{"arch": "transformer", "head_dim": 64, "bias": "none", "qk_norm": false, "inner_norm": false, "pooling": "mean", "loss": "cross_entropy", "batch_size": 64, "lr_schedule": "linear"}
Rows from block 2, named by matrix and row number. Rows with one number belong to one neuron. Each number is 128 + 32 x the weight over its row's rms, rounded and kept within 0 to 255. All counts start at 0. Numbers have three digits each. After the name is the row's rms in percent of the matrix's.
# fc1: MLP up (model.blocks.2.mlp.fc1.weight, 512x256), inputs 86-171
# fc2: MLP down (model.blocks.2.mlp.fc2.weight, 256x512, transposed), outputs 86-171
fc1.193 101:197141151188133122120117152080148099081182168127110098109062098156137104074113105109154171120118174147171116114090122126160089087189179105149165107132158124103173110125144160115139130116083139177118129113108070135160183120161139148108129081115157156117104175
fc1.194 101:181144151180140126119104156077142104080182161126104091120061106156134113095109109102143171117126171149168123113095125118150093082212176106140171107134164122092173106127154163115124146109092138161115131113104061138169173127161143154109127088114151148098113171
fc1.195 102:181134151167134131117104162069146113073178165128103104125068109152135112090112106099139173112132177148172126107100127115148094084210181111142162104129164119089171108130165159110121148106084135162126131110099061142160173127154143152111128090108147146097112177
fc1.196 092:160155170177164096122130126103097129117148111109069077149057116149142135127096118095131140120182128136141136139079108112137086070178129108121160133130130080058121131148108176113115183123102126116074127117135065134151121157165152120128102092109161130099142145
fc1.197 101:183132146196127121117109152069153096082170181121108094118066106156139106080106109102153188117122171143169116112086124120162084094194182106149163105132151120098171121123158152111134148116089137156130126118108065133162181118149149145109134079112164137105101187
fc1.198 101:182132151187127128121106159068148100081172174133111102113064106153135108077111106107152179119125182150168119110087124127159094087202180109146164101133161119088175103126155158118132140115086138166121125115103069132164176121157140152109130082118155148112109171
fc1.199 102:186137154172135127112107161067142107078182165124101088119060110157135116100111110101139172114135169143162126107098122116145094079210177105141157108133161118093167114134161163112122148106081137159116130113107062138167172121158150152110125092113150144096113180
fc1.200 102:180127152207131125128098156063154084066159182126123099109068117147133101092116118113147175119118182134159111112085124127155083092181187099139158104141156128112161102117148164121122133124081149181122124113121069132166184110160138170108119090123158151115102168
fc1.201 100:177140149173133129127093156074143101075173165124101090117065107158135113100102111097137176113132181147170125099097127119146092081201179107134158109135164117095167114136159160115116153112099128156115131112104054136176174121152141145118126087115149144102108167
fc1.203 100:194145153184141125118115155071143101084175164133108092111063107155134112082111105107146161117127166145161112118093125123154092088201180106139168098134153122092170110129153170114133138109090144183115125116106066139156183121164152160108126084115152160109118168
fc1.204 104:179130142192130131119106152070146101081167176122114097110061115156132110086104112101148187115122175143166125113090128124154086090207181100142163106135157118095174118124162154117130146111100142157128126116107058135165175125148150154109132086116160139108110179
fc1.205 089:185164167170143127130130146091137144115169147126077104130069095158138106092099097105140163114177172161157127099089114115150103075204149106138152110130143090061158109137134175113128172116084111135108125115101055132158161121173138120121104091115150139093102141
fc1.206 094:143171150205129125145134151128168107101157154162147113128121138111130102111123095164153101112114123143136089150102127106117121155163166123136184089138155171128146098092068163115132096079102151187170130110123116137136129129161102218109105168120111149088123099
fc1.207 101:186140148195132130117109154067150102078175170126112102104058108154132100084108113104148179114126175145168116112090125128155088089205180106145166104138160122094176113127151159118134144110090140166122127112105061137156174121161143153110127086118155144118107167
fc1.208 100:191137148178129126116108152062148098074168173124108101102057101148133102087109114103143174119118175142165117104092134134156093084203185110139165106140160125089167111139153161121129141115084133169120131114106063137166174115164146147113133081120153152126105164
fc1.209 104:181145150180133124111113159080149115080166162129106102118062106156135098087110104108147170119135172154168127109089126122150090092210178105135161092132156116092173099135165158116133148105088128165118128112097059137157172120152141144115128089116154152105107169
fc1.210 081:139158162157159111113152134105106155127153110116082112138049116159138140114099107082126136118179133157139135132088111117135092070185131109134167139133135083053129144133109170119119186117096117111072129117105066134144117152178163111134103088117159118108136134
fc1.211 127:154096116174118094102124100081083140144132126085114135111096118157137152124082142135130212149094172122133162119066105150154060079168151096120146130122125112132147114132155122136145127155132115173086121128138102117136130187117151115120132071134195158156136171
fc1.212 102:180140154173135128114107162071144108074176162128103090118061109155135113097109108106141169114136169148165125107093125120145094082213178109135161101133161119091169108135162163114123145104088136162117128115100061138170174123156147154110128093113149148101114178
fc1.213 100:178135152175135130112106163073142105072172158129104099120062109152135111093107107105143172114131171149168123106094129117147095088214185109135164101133162121089171109135165158112123145106089135162126126113098062138171173122154149151112131092112151149098116177
fc1.214 097:158146160175160115135147127115123145139153119116082106146076112159138157113095109104130167118170141154149152134075107112141072082209136097146177103126131080065157129135146180111133177120099116115103125118107033134138132164151156113117092086110169132097144166
fc1.215 104:180142158177140128116112158078157116080180163132107100116066114159134098085110106116149168116132177153169126113092117122148092085207173099140167093134154108088176101127168167114135152107084133160116125112102062137161168126149141149111122088117153148103107164
fc1.216 103:158152143174162109112134106110096139140143105098078094131059119165140149126089142091119173127155131135123146140085104127155075090187128107137172126124123077073133148145122162120125174133119132119074133125137058128148121160166173105121102063117183136116152157
fc1.217 105:190133159181146125125104158079143106088188170128114117091076109155132104075116104096150177115116179148172114112102120134154097083190173104156173104143166126095186106130140165122134139113085143180112126111097072140155189110169148159106118093122149154124107162
fc1.218 090:174153173164168123138141133111127148127169119121083119146079111155137144099105107097135156111185143152150141128092104111149083072198129106156170106129139086051165139131131184108133181115083125113107123118111033137140135142164151115117089089108162125093129159
fc1.220 103:188137157174138129119109161071143100076180167127108099111068109154132107087114107103143173113129167146168115116099126124150097081205183107143168102137160124086175113131157165117128145107082138166119124112102062140163176117164149152109130090115149148107115177
fc1.221 101:185139149186133131118108150063148102079172168125110100110055106152133104088107112107146175116126172146171119110089128123152092089204179108140169103135156119093171113132157159115132145109096139162120127111104062137165173125156146153107131086115152147110109170
fc1.222 099:191145146172131125117113151073146110075170167123101100115065102154133108091105109105144174117134174151166129100096133124156091090202175110136162100137154116092169110132158162118131150112091130162120124117099057139159177120156142145112129082117153152110107173
fc1.223 077:196135185106168137150108146110155142124215146124131158092122099184135113062131095098149180109150173158174149110156092133170112076132139102176160128142165102118194129121157188118134138124081138155111131103088095140144167087153130137107105095119153123134082168
fc1.224 101:183143147186133130122104149076143105081172169126105095117060111158132107097106113108144177119128181149169132102092127120151086088203177102132165102135154115099171111127161163118129150112098131157118126113106050136162175125148138148109120087118157145107105172
fc1.225 102:180136151183134129118105156070150101080176168125110104107061108154133100088113111106149176115120178145170119106094127126152091085209183106142162107136158121094174105126153156118130144113087133164121126112105058137163179117160142150110133087117154145113108172
fc1.226 103:180132145193126127122097151076159098079169171130117104106063106155134102080110110100155181117124187144170121111088121129160087092202181103148164111138165125099177108120144157120134140120087135164125133111106069133158179120161134148105131083121158139118095175
fc1.227 097:179137152188132123137099160072156089070164179129121091121068115157131109101117110108145168113124178139160121118104120113147084090194193098140163107137159125109162111109139172117119135115091142169120123110114068135172172116152128175112113100117153147092104171
fc1.229 102:184136144197129126122110154070155095082169176127110097109066109154136106081108109102151185117128173146168120115088124124158085093197186101144163100132152117097173116126155158115133146114090139166126123115108066134152181121154141150109126084115161145113102176
fc1.230 074:205136193117171126159125135127149141137221130119147147096148108186123143071139101141155170117137154143163161120150092135171097063128135096165157098139120104126197087103163205127140114131108143175110106114094075139128183102126123138113101113130158165143124170
fc1.231 100:193143154183141129116108157075146105076184166132112106106064111154131101082113110104147172116129176147169118111098124128150090081201180107143167107139161124095177109124148165120133140109091139172115126111101058139157180117160137155111126093120150151116106166
fc1.232 103:182131140187128129118105153071151094073164174124114098110065109153133106086106113105150186113126172141168117115091130123157089092203184105141164099134157122095173118127164154115133145109095142167132126113108062137158177118152150154107135084115158142109108178
fc1.233 102:185141148169132125119111157071140110069167168128097096117064100152134109096107107101141169120133177153170131100094132127150092087198178110130160101134151117096166104139167166118129154110093124161118124115098059137158171121147141143113124084117152152111107172
fc1.234 100:186140150183131125114117156070155098079174176122110095108068104156136105074110107102151178117124167144165120113090126126161090091194183104146157101134151122092170119131152157114137142111082139171124125118106065134160181117161151149110133080115159150116105180
fc1.235 101:188144146199130118119110147074148098083173176124107093119066106156140102081110111103153181121118172144168120114084125120159084092187175104144165101127147116102171112132155153113136138118086138169117125120110069130159181121156142146112128078113164148107103177
fc1.237 106:178139154165135128116111163064144115081176169124104095103070106156131106090118106099141182116136176151169126105102120128149095080198175106146148116141160113089172106129161160120128152105076128156120128109103064143162176124159147151113128088119151138115110177
fc1.238 101:181140150180133124120107157067152108076167169133110108110061107150134102081112113108146173119128184145167122108094122129157090087201181107146163107135166119087169097124151164119133147114078134160118130112106061135157173120163128152112123082119154148118098166
fc1.239 101:184137156169137129110108162068151110076183166127106099118062107158135101090115109107144171114127173147166119106098121119148098084207179106144158108131163119093172109129161157113124143105080138168118128112100065140166176120160145151109130092112150146100109179
fc1.240 090:160154175165176112128130118104090135147177101104092095113065114166133137108099125099118177120150131138129134145091094132153077066197135102156171147138151095073154138123106173124122154125101137130060137121130059139144130160186167130124106071122172130126148166
fc1.241 101:186137153178137129119107160073149096081177168128114104105064109152133104083110107102149172114129173145168114113096125128152096083211187109147165104139165123085174110126153163119130144111078138164126129113103061137164178116171148153110131092118147147114111171
fc1.243 101:187144148183131123117116151068150097075169169124107089115062100154133106084109110110146169116127170146166120110089129124155090092206183107139165100134152118089165109135154162116132143112084134167119126115107060135164175123160143149110131083115156151110107172
fc1.244 102:185134156187134124120114154069153100084168175129118105104066103150133096076113108109152175122118185141166109103093127133161089087198184108145161104137158126087170104125144165121137133121072139168127123114111063136160184107165140148110126081122159156123094164
fc1.245 103:184134147197131127125113150071154094086165178127117096109066109153134102076105108109154179116123173141168116114088127125160085095197182101141165096136149119089174116126158161116134141114093141166129124115110060135156184118153150150107130082117161147112104177
fc1.246 102:191138145191133125118114153066146097083172174127112096106064107154134108080110109106149177117122169142166118113088127129156087091198182102144166098136152124097171114131158160117135141112085143174123125115110064136156183122160149156107129085117156155118111177
fc1.247 085:172167177172164110119126137094111131114180124110081091141077112160135138116097122085128164109174139133154132130089102114146089055186136110147165122135143089065159129134127187114118183120087127117073132115128055140140144137176160120123100087111158136096133145
fc1.248 098:172146181167164116131138151102139140124174140120091105142089104158134128105094104111133163119175153157162139116089112109149082074205145101143165106133133086068153110138148189115127173113088119130101118115096042136151153131151144128124100096116160137082120162
fc1.249 092:166145166186169110130129126101105121125170123109093089138070115163135159118098120103132171117153132140143142147081104115144071068206146093148185117131139091072159141130143183113125166122108139124087131122124037131154135164150160129114098085113172133097155177
fc1.250 104:179135144197129128123114153064145095073160176132112090119065111153134111090104107099150180117125173142168116111087132120155088092198189101137166104131153121088170119127156158115127145110099140163125121115110063134165176125151150152109127086115160149102109171
fc1.251 101:184139147194132124122102153069149103079171175127118114103065109147133093077115115110153177117116187140166116112094123133165086085198178108143169108137164128089174096122136162122136137121082137168119131111113063135155179117168132151110125076122157149124097162
fc1.252 098:171132162189158123131120147105137105105183142118114087134074114162133139107103108116141172112141150143159134135088111110138071078215175092143187099131144106097173119112154179110124145112097142144117127111115032136167162148139147145107106099110162143090134188
fc1.253 097:144158169170169103122123135105111147134131108101069098146064119149143142136086118103112157122163141150139136129072104113141086075199135109126159128122117076061119121149126163114110186124108121127073125119116071131153124160164163116135109091112162140103136134
fc1.254 094:171135123174119136117097153054152102046139185132103091123064116148135116103116126081136169109124200138156129103102136110151094092185199109116155108126173117096149132132175148104114155107088134162136127112114073138149165114141146154120131096101152142097087171
fc1.255 104:187132147185132131121106154069148097078172173127115105108065108154134106084109109103150180115123178145171117112094129126155091088207186105145165103134161123093175111127157160115132142112092136169125124113102062136161178117157148152110130086116153145113108171
fc1.256 103:184130152181134131116116158068152102078171173128113092118071113155132108088111108092144184116129177145169120106095125120155090085191181099141158105132151115091170117131165161116127149106084143159124120114107065136160175118150152152108131086116163145105106180
fc1.257 103:186152155170135123119120156084146121082164161128094099122070103148135110090104100120143164112146173159170134103094128118148086089209165105127160090133153111089172098138154172112129150108091121158115123112097049138166172124155138138113119088112150156100104168
fc1.258 100:183136152184137128113102161073143102081181161122106097107060109155134107092110112102141174114124169145165120115092122126148092083208179106140163110136161121096170112132153160116126144109090139170117130111106063138168177121163147155113133091116151148114110170
fc1.259 101:184134148176135131109109158068145108075170164126104095117057110155134114090110109098142173116129170147163124111093126120150096084211175106140161105133159119089165116141167156114127149106084138161121128112101064138165169124151153150111130087112153145103115179
fc1.260 099:184131143189130130117105157067151089068165176122113090112065112157134112087110115100145182115120171137163115116093126125154087091189189101141159104134150124099167121128166155116129148110092146165126126115113062136161183120150153161106132085116160149114109189
fc1.261 101:184141149194131123128107149069155096055149181125115084119072116153134102104118123109139164114119179132153127111096124112145081085193196095123159104137150121113157114111157171109116136117095140174119120111125061139153175110143136159107114101111157157096102175
fc1.262 096:184128133183122137126103158055152099053146189132110096131077121150139120100127128098140177099127188140158128116106129101152086080183190101126155107124159122102160123114157159098111147112093140171125125109119072133154171121141138166116120102096150146082099177
fc1.263 100:190145148187133126119116153070150098077170171128107091114060100153134102081109107110149166118129167147167115116087131124155091092202183107141167099134152119087166111133151163115136142112084136170122124114107063135162174122160146147112129084115154156109108167
fc1.264 104:152145154178157112129140125113111147133142114107084112142074121154136152114094120113125159113176141143138151133074109117138069081214137095139168108129133083065153141129126172110131178121100117110101123120127023132145129164157159113121098093108175132107140166
fc1.265 093:151151150183160109124135108103103134134135101102080092134053114152135150129083131108118158126157128138129146144064110125141070087210143106125174119128127085069141138138126171123125169130114123123074132124132040128148118167160164108122103075122170143116153158
fc1.266 112:182135139170140117118087156082152103084186177125114126089085097149137109066117111082148180114123178148195113108109126141157100079177169119160170103145170127095192116143155156122134151118071132167128137105093080146137176123173142142112137092121141135131088153
fc1.267 099:159142152175159114123138116109106135130146108105084104134060118157137153115091124104123168115162143140135140135072105121147068071209140098143173116127125086072149142131128168114130166128105131125085129119131039134148129161157164112117100076113176141111145162
fc1.268 101:188134153184136130119108159069146105079176171128110103105065113156132106086114113100146180112127174143166120114098124126153094080205182101142167107136164119093181114124160163116129148110087141166122128113106062138156177120157146149109122087118155145112106178
fc1.269 101:181130153186133129116106155069154103076167173129111099117063109152137104089111115104145181115124182144165116109090127118154092083204187107141167103129157120082168115126158158112129146115079144164127128110109065135158171120160147155112125082112156143104108179
fc1.270 090:179156158187130123133108159078157084076162176134118088119065108148134094093106105107144152111135179135156109100092126118149087102201192105140163112143171124092157109119130176114118151109080135158124131108122071142184168113174134166117113104115147144099101156
fc1.271 102:182130138200125125123104148073154093079163175122119099112062104157133107081104113102152185115120179140170119111085125124158084096199177100145160104134157118096174119126160153116135143112085139162126132115108065133160176121153147147105133083117160140110101181
fc1.272 102:180135156180133125121114161070150102075165175131109099117073110153137107083109105106150178115134185149166121107094126121157093090198186103141162101133159118082168106126156163113130148116077135158125122115104061135167176114158144150113124087113156149106103176
fc2.193 073:122150111151098110103129150116155100093128147136170127133103091068093104099106100162104095166104131165139082125122185093141147158150164195151100109121123156103112048141081086124121067129074132154147165121113150167141122100172152168121165141139091178097089084
fc2.194 084:113182147101137101118133158146155116091135132146186122116176112083068086132144127160096106152120112139112088129172165108115178125121159171139140138143166152132093087073058116143092060106096152118128175100138139178109112102162088174136127169158075137113088096
fc2.195 074:126187180100180084130165163153125144121151108158177128116176133107088125123147114147095086136140084165116119170179130118111155100123141150151171156140165122107120097053026152141100088092106147121097161106140132173079092140166088173127091162155075125120119112
fc2.196 151:155109096113112120106104088096132140142110153144143143090136143154089107127145158194158161110080136104163178128146107150133085162086138092108121073161056102156140130108165103160137116137162122184161054133137118097086180125102084121077146113164169159152127169
fc2.197 073:168183135132144097145159115149138124142159130150167150124135084100081125071115063171144095160130111187164106139146151098146111145121136184168136101129100143126141052123069127125158057149084139160135143116080129160120151112181125147086134139146118188102090100
fc2.198 080:123151111118112090127161149159151112127128138146184124134183110098097097089141088190138109163119109167132108125158184094143157155112134164153115088122134147133131079103058089125123058145073141154161144133111152158121142074185133159098158171136110181101100128
fc2.199 077:105172168110160109134149152154155117113157118151186127111175126118066104137147139170096101153121104127100105164183135108115156116111144150144148139144150143123114091046051138144091068087127163129099152091159140166086111112144080175117110159161090125112111111
fc2.200 096:102116114119130136116144127153179153172117125097164162120160105156155119102088132105122143160137100165096137120156126098153131168136101122164107104132149102093145181147084104121170147124072180086168139120104137141126094097189167126133158118141152078102092155
fc2.201 067:117207171123154088150128122149148107098166114129170114121161098107055094117130146155085127146119109148113082155173144108148139096108148155160156166145174143102104096064035154142083067130114176113099197112137124156120110121172095167114100137162100127117086112
fc2.203 074:107177134143114103133141156131167087085126147169181100130120113085075097114106090159102077153104122166129078118137183103131126156151185175136122111126143156125097065102078115134084068109092124152138160110114122177153112097151103180136129155147104164110101100
fc2.204 072:146189162108150099135164147122159121106150137148166128116169094078067093091137079173133100159124118181143087122161157099130156120126158176161139112137118150120129034102072138133117051126079131148117143093109134192098144109159098170092116166155082178105098100
fc2.205 084:128122147112117121144131106127147113126118160123186115098152141170054091139126168213110144140107182123120136112154144121119098125119161082091153100156089100133113091060139135152072083113171126162115100137138093105129161115118074154100101105168142146125102149
fc2.206 157:148070138108160164135157091142095170209139098087120164156151103177141121090132105076167138194138127105103154114174095064166123134090080112165102133099133131118172135168134127092218108148124188121128107141136146127112123108128139098105125093116155119067144157
fc2.207 076:103185135141124091117152165109160101086132145138186131120124111075076091111115111174105094155095119156116084118130172102122135149152199170138127116136139162111113055093061122137114059104079137152148155109123130174137117108179125181127136164157094163107113108
fc2.208 063:106197140114115113114139174127188112083133140133129128161111107093145123124092101134071081173132105198123084129138169080109161147169171178130112128095164142084098089109060119099095117091080125125129164085093135192143103117178147162135146169112077153084090099
fc2.209 081:131193159096149096125165142148145128137147123169181147106182106097059080094143103178139104155125100152143101143173146108143157132120140154156145102149139141115120074072068134146120058111088160155132118087128136171093116096155083173113117152167085151114101100
fc2.210 142:133118087107099122111105095097117152128093162112136145105135133146099113151136156191155165123066168102163177099132127137116086159103168109085119085150044122154134093115171107150123112135177091183157077131143109103113181119105089094088137105155164171138119163
fc2.211 312:148073101139083167138107095111127137149102169096120122132116126182132141128111146145146178130112161140142148104088120125151072142137146070110124101122065092150131171139191116119136151169175118160146113161110092072160165145100158085106140086120196111124132184
fc2.212 075:105184160099149098133139154153154129096149117149170123113178124102059123148147132148074113151131106148116122160192137109118154110114143161150152145148163132126103089056039129146062079100120138113099171072152138175077097130152067174138107164162078118114103106
fc2.213 082:111204166121167072138159153166154143122161117164176156116165122103091112100124096169103092146136082181132117153163139112116145122149141148163169123138174123121135081065032149138113103087077139111112159105109111177077104134167090160128089170152083131115094107
fc2.214 125:126096110102107131111107113100107141124103142143151109109146149150085131169163170167134145117049156105106153125140119140111120149081171115086118120144051130188112107090165102148095069137183125185147107149143142107104169139098067135066133124151131189142143168
fc2.215 092:137163161108156112131146140137146120128150127175184134109181140107062078103142122197134119153113107128129106155176134108133138113101142130145153108145124154129127080058071141143114058104118173168115105105154121155082138099142080186094110148159099155115103102
fc2.216 158:153095122116109155135104124089107131118106162161130102096138148171079123161170148173165130097087161099139143115134115162110104139094158106080116107156022123174115114110190129159096086151189114182142080130145115099123192132081075120075120122149136168162135168
fc2.217 069:137180146112124111120155161089190113070125142152180102114109111079054114119111095158100089140090128191119093117123162118122159127160194174141115109140120148105121060121083131150085050103086101170122160117097150168149131125146122172084123145163072182122089088
fc2.218 097:117126121102119106124120118113110146119110143143165110108171162161080151184179172174125132120076152112105182131151111137102128135084161112084124121142055103174102102081144108148079084110173103155125101157136146102079163141102063123083118142152117180140151181
fc2.220 070:104198147108153087121150171151146149107148111164158140135159112086091110111144082147091084152145107195126107134170147106116162124123137177169133143124166130108115061090044121132090090108073110124111168098094147177090093119174104149131116176141076135110088093
fc2.221 070:107205131118125090131153155114174115087135147143163138131140102068079096106111109142097104165104125166137077125158185094132151142149177167152130125131163161109114056099069121132109068105068134129155169102117127192118102114162106163147118161151095148098094096
fc2.222 062:134180182146155124152166126138155106099151132143177124125150120112106098114100101167107126154125115165117085135137159102127118119158173133150187115127155148108124093063044155122121065116088172124110149117135087152117122111157118200116094153144121160106100127
fc2.223 091:163127175124154116160194130102162158127155143138172184116127103147048090095152060153157127148143138195169100137115122109155149110107135120146140084140060104093120039108117172139137086130069117191099101167048136148085154108137089134087075092163164152112110105
fc2.224 061:159189186129160097162175112116154118083153141127166134115169098104074102089121099177132127153121118180139070139154154101157136101132138132147161109147134140076131063080055161139122053132096175140113135128104111145116145099164122175107093141166117182110101114
fc2.225 069:132186162124145091141154149156157136112163113139174154124151095094073096095121080146112096161136110186145089139162155096134150127135141164168145130133156149110132068095044135134124064125067151125121164102098134173119118103175118167125114164153090148103102092
fc2.226 076:140178123107117102098146162137140113111130120133171134131148091091107078091121092169125111156126105177141098123151175103138154143124140192155110104119122154109123072136060096121137059129074149174141153120103163179145130076197147172097174159135094176104096103
fc2.227 119:097087105091127143096107126139167164166112117069161154132159124170159130120124152085094161156135101126097143118173113103154158150110112124166102144122161098107118187156120093115171132113097191093156158118115151143111077116142168127128155093129165055104090159
fc2.229 081:131187153125140095132169148118167121117163138152177146116138082088078088069110076195135100150114109188153092134138165109158134134152171179165137098139129150107132033104067133139136063125071127162145139121095123186120133107174116167109127139156096171116093088
fc2.230 089:150111184093127139145137118122167127115160132154201136119165074138069077124172083156127151144129168163169124112157128113174139088092136152145108106134104133132103048097123166136083077178091109145075123104110124174103151074130036136106112073150123131115050083
fc2.231 066:111188151144137081143162160121147088085135149147172117117129112079071115121116104175112085150100115171124081129124174109109146130165176165139146111137148141107118057089056130141094087095067128140134166110119129168143120114160113180104113183156071160116113100
fc2.232 066:132205157131146087126138154118151121108163128123176124129126090100077096112107100166094110157131108170146088128137148101122124115155165182166139132127147146100122038114044129128102059124073135140104169090105111196128117120181123163116132150144100166104086090
fc2.233 063:148181191140167128151169116141131109121166115118179127116158098109080111111110115174095124146128114146116098152145148112144142091151154155158177135137160154097115083056047164138097063126113187138088170113149112147123126126148116192100109138160096157117095111
fc2.234 078:150176141137127077125159133133146106118149152146183140128130071091076093069110073175138076154110113174161093110131185105148129154139181184153119101125120158107115059119062125128144055132064114158144142128096130168139138088189126150113140139143110177108090107
fc2.235 083:157164125120120100113136108120164098129144167123192127116122072108056086062123095188157110162095125158143092113137160098164134160133165183149108102137100150123124081121098095136137022158077140180164135126100146152140159086171129157097168116160132181103080115
fc2.237 085:146178176107168100123161174139114138128160099152162119117185107115080108108170111175113081143134099135101109147170129113136184090103117159157136140138121143115112066085051144139114056113111136154073149138135148173112133115168124170098110155153094155117138133
fc2.238 060:120146124103120111133176174140179135123131132122163128140191120104139109097106105197103130170122099197139097136145189086132148143127143166156118105108122141116129104090074094109129087121070173161151127111097140152125117079189160175108164168127110156092086149
fc2.239 072:129201181110162053126183146162152139125175098145178148110163103104073098080136074152126092155141097180125123149161133105131153122136122155175150138137163123101135074074031146137127083100076131115088161098111128178079103121186092158113103165159079132109104106
fc2.240 120:107110106124096139113128163083121152097082160176122115112134155162116126174147126176128116095098171136119164101115135159095104154124180107075116090140013104157100096119184123141102109111164065180154076137099105107131170144097106107087117134129139175156144204
fc2.241 064:104196147123132087126156179143178124094137127162154125138138114079096114110122072146083066156151112187120087133155156099118161144143154170151128126121159132098110076096060119125090097098069128120129176102098138183114098112173127163134115179136072144106085092
fc2.243 070:111197144147125066135145152127156092099145146142158108139117098092107110096092092164106096154108109167124076124128184102143114144176183168150136116117150157103112071113054134118106081106072150133149171124123104174156105106183140182137125150131112149104110114
fc2.244 064:119141117124120137100155170114179146125134134126182155135162108084105094075110077203109119173114098193160100130143179086164146153118137179168116096116118138125130076111061083113137076138088161142158151089089147170119140088181149164114172143133116161090085118
fc2.245 076:156167139148146098142147134138139119121157132161189144121135088092060111083128077184143094149108103180156092136132158110133127136126156168165146106132104164129142040115077121139152049146070145175129146133095132156107140113165118168077123149153096183115110086
fc2.246 070:112174130154130092117149165120167109093133144134179122131120100071083112107098097187100104165107121166137091116120182095141119135169196176154126096124127157117119025114076114125119063122073131162145148112115110169140116117169141175113146152143091179097105100
fc2.247 101:142122112116105135106130117102126186147117143138142130105141130163078138143159110192144145127068152144146184136126098134115102144093153112101111102146036110168117088094146110153120069143181113207125091144108130105100189141110067137050137120158138192138126168
fc2.248 104:108118103092110128089097113131158123116099162118201132114178145139061088139147181206112150148080143108133154119159136110128122161087155112093129101143091127157113131067143098138103066118182162166144090120140131112093165106114079147106154118153136150115079168
fc2.249 112:126092096107080134090093126092129145108097162156137116099152151145074119170170166175120138118075175107116174114149112141102123158086169117085104113154058117188104087093165089155104085134179093172146109138137143118082182140091055136069151143158131177145119171
fc2.250 082:125177125125127099104138153129158123104136134151192136126168102076052083089157091183121097158110117156150093118167169101149155150104154182155133093137113148129115033110082098141129056118075133159141141113120145185095122110159098172124152142153105164107098095
fc2.251 071:119131111110107108105153170120177122120125148136164155134165110082105085084121090190133117175114117174152097121150180086136165152112151191164092101116119148132137087109089080116134075134083147168167146097100159171127129073180135155105177161136101155092081120
fc2.252 081:133130114103086126082080127100128149105120135143158126102150123137054112170166188152085134142059153118099158113153110118107144137101169129118118144157116127171092077105091079166085042146172132180111175132150163136085153151137070157086159128173100172128110148
fc2.253 165:115092091113099133101083102105139137129099166139154141100150157157093110154147177191139155119072163096140178110135114141115080175091156089090126078153068112171126147104185108155120121114188116180166055139145106089095163127079084123103140124156166146142119178
fc2.254 073:132156152100139106132142100163165147136146135137141158150160089187167087125085105155106149172151164232171161084146128085158121120178144102161142099103129104073131084134065144101121151129086105142103144100053090158127111090170129110133108104114171121087056147
fc2.255 068:115201153130146089133165156143164125103159127128182138124130114093066108107114069155097100159115102190122094138146151100118137124147159171168142131133143145113139049094040130137109066113078135148108152112093132181115113112176125174118118165156089164109099093
fc2.256 070:136196128131141083119136154122163149109141134123174140120189100099059114086150113200120110154101100174143122139157152104148153129103149164149150095147110126149131030087066117150126059121112135161105139105106138157072153129153076174086135128164099169113097112
fc2.257 077:141160171105155110141144151134140104114145120162186105102179129119067101135138150165101093134127102124113086152183154127115154107130129139129159132146134147106097105070071145150079071102116188138093141113164132159118125104136089200112103158162075137127114119
fc2.258 073:108213166123136093126149172141152112083152117145152107136124103085099099145121093138078072155138109175118069132145161101116155122155162187144126137122154141084088067101044139127079080093077128132112178086115137185138102119180123167141120159136066147104109086
fc2.259 082:115172161109167094125154164165150148127160112167191155112177121098071100100139104181113094157123104163134134152173135103124157120135141146160150125142159132131134063067054134141122069097101146123115143104123125176073117118147083163120112177162078141108093107
fc2.260 067:145174174159152094141168138126158116121173122118182131115109079109072091066096059173129094153119109189152082109112152105163141127156141174183137104136116128093132030125052136136128065147058116160087136129085128161138150106188144150092132119157101171110093092
fc2.261 115:102091147095152132122129133148185186172137122092146201137165128169176122112113117094119167162163116162126168115161095096144130129136107107179122135115162079101151173133119132104182171101099160052139118092094116144073085129122127113142123108121154036097079155
fc2.262 083:090112137101142124103133117148173185141120128097136213136183093163146080126118115123101133166144182169132160083160111093147143138140119118160136131117145077055114093154083116115183173120060110074124148107080118151111092121154119092155113088130153072097061125
fc2.263 075:095183127141115099126138161122166106100137148161175128135138109077086098104122095168114080156094118165118083118140176100127133154142187179150120118121147167134114073097061113125102077100087126138161164107118129175124102109171107180121138165137097148105103105
fc2.264 136:114103116091102126118097129100122135113101152168149110105164159161079130182180173164128125105075153102109172125151108153097125148073150106076110117148045112181104116099178111150073098119177101171134090146138146106089169127087070115082126140149117167152143180
fc2.265 119:122108114123105140125094115079107127116108167171112097092117160186110120188141166166118134085086166110106152119117112171099085150113176096067132128161050103158096131088181128163075123136179099162135104138131104095117172146097085110083111124152157165171141176
fc2.266 087:127155160076178121133154169142120183130139096145167131133164135108067122144164108122075089152120082150128126165174094105118213079094118153185131196127145124110119103113076118134105084093145153156084164112123196155103081144152140154130108154143067130113162086
fc2.267 131:147095121104118127127096125100108124118100151169122094103155152165104129183175170166137132094082156096128165120136111162104113132087159104076124110146036119178100102108179125150077095142184101189124083152149132101099187139084074117074120131139131179161150179
fc2.268 066:120191180129156103142164169143158128120165116154186132128139098100080099093122056177111087163136104194145099147140138096138144117155149165173137112126139147094131037093053152128111061102077129140112150104094133176107125111168111170118104155145076169100099104
fc2.269 079:116175127110138097139154162133163144102140152162188150140191108093081101115136107186124119166116099175147120139164157094133144133102146158153138102117144156150136074086046110121099078113080137130136140110099139177079136101167091151126126166132100159100097121
fc2.270 114:101085100085123123109136117173162174156106109091144196127169107147148115118125139080088160164157102149120148112169126096150154139120088136161111140133163085109112177148102087121188137128101173107153142126086154141105088132159150105154154109142151047100085155
fc2.271 076:158172146133125094124155129114160105102165139136175131138133076098097074086113079180132122156121119170148093107125178101155133139140166191155126104115105156113124029112079118118128048147081142181127140113096121176145159095171122157101158129131108201105081102
fc2.272 063:110170132129126076135155165144143141117137133166179129135180110103109107077110070203122100155119104206131127146153174101150131142132142143163144084118151127130135088078044116119107091113069130129137158129088125165104120106181116167104131157131112148104107159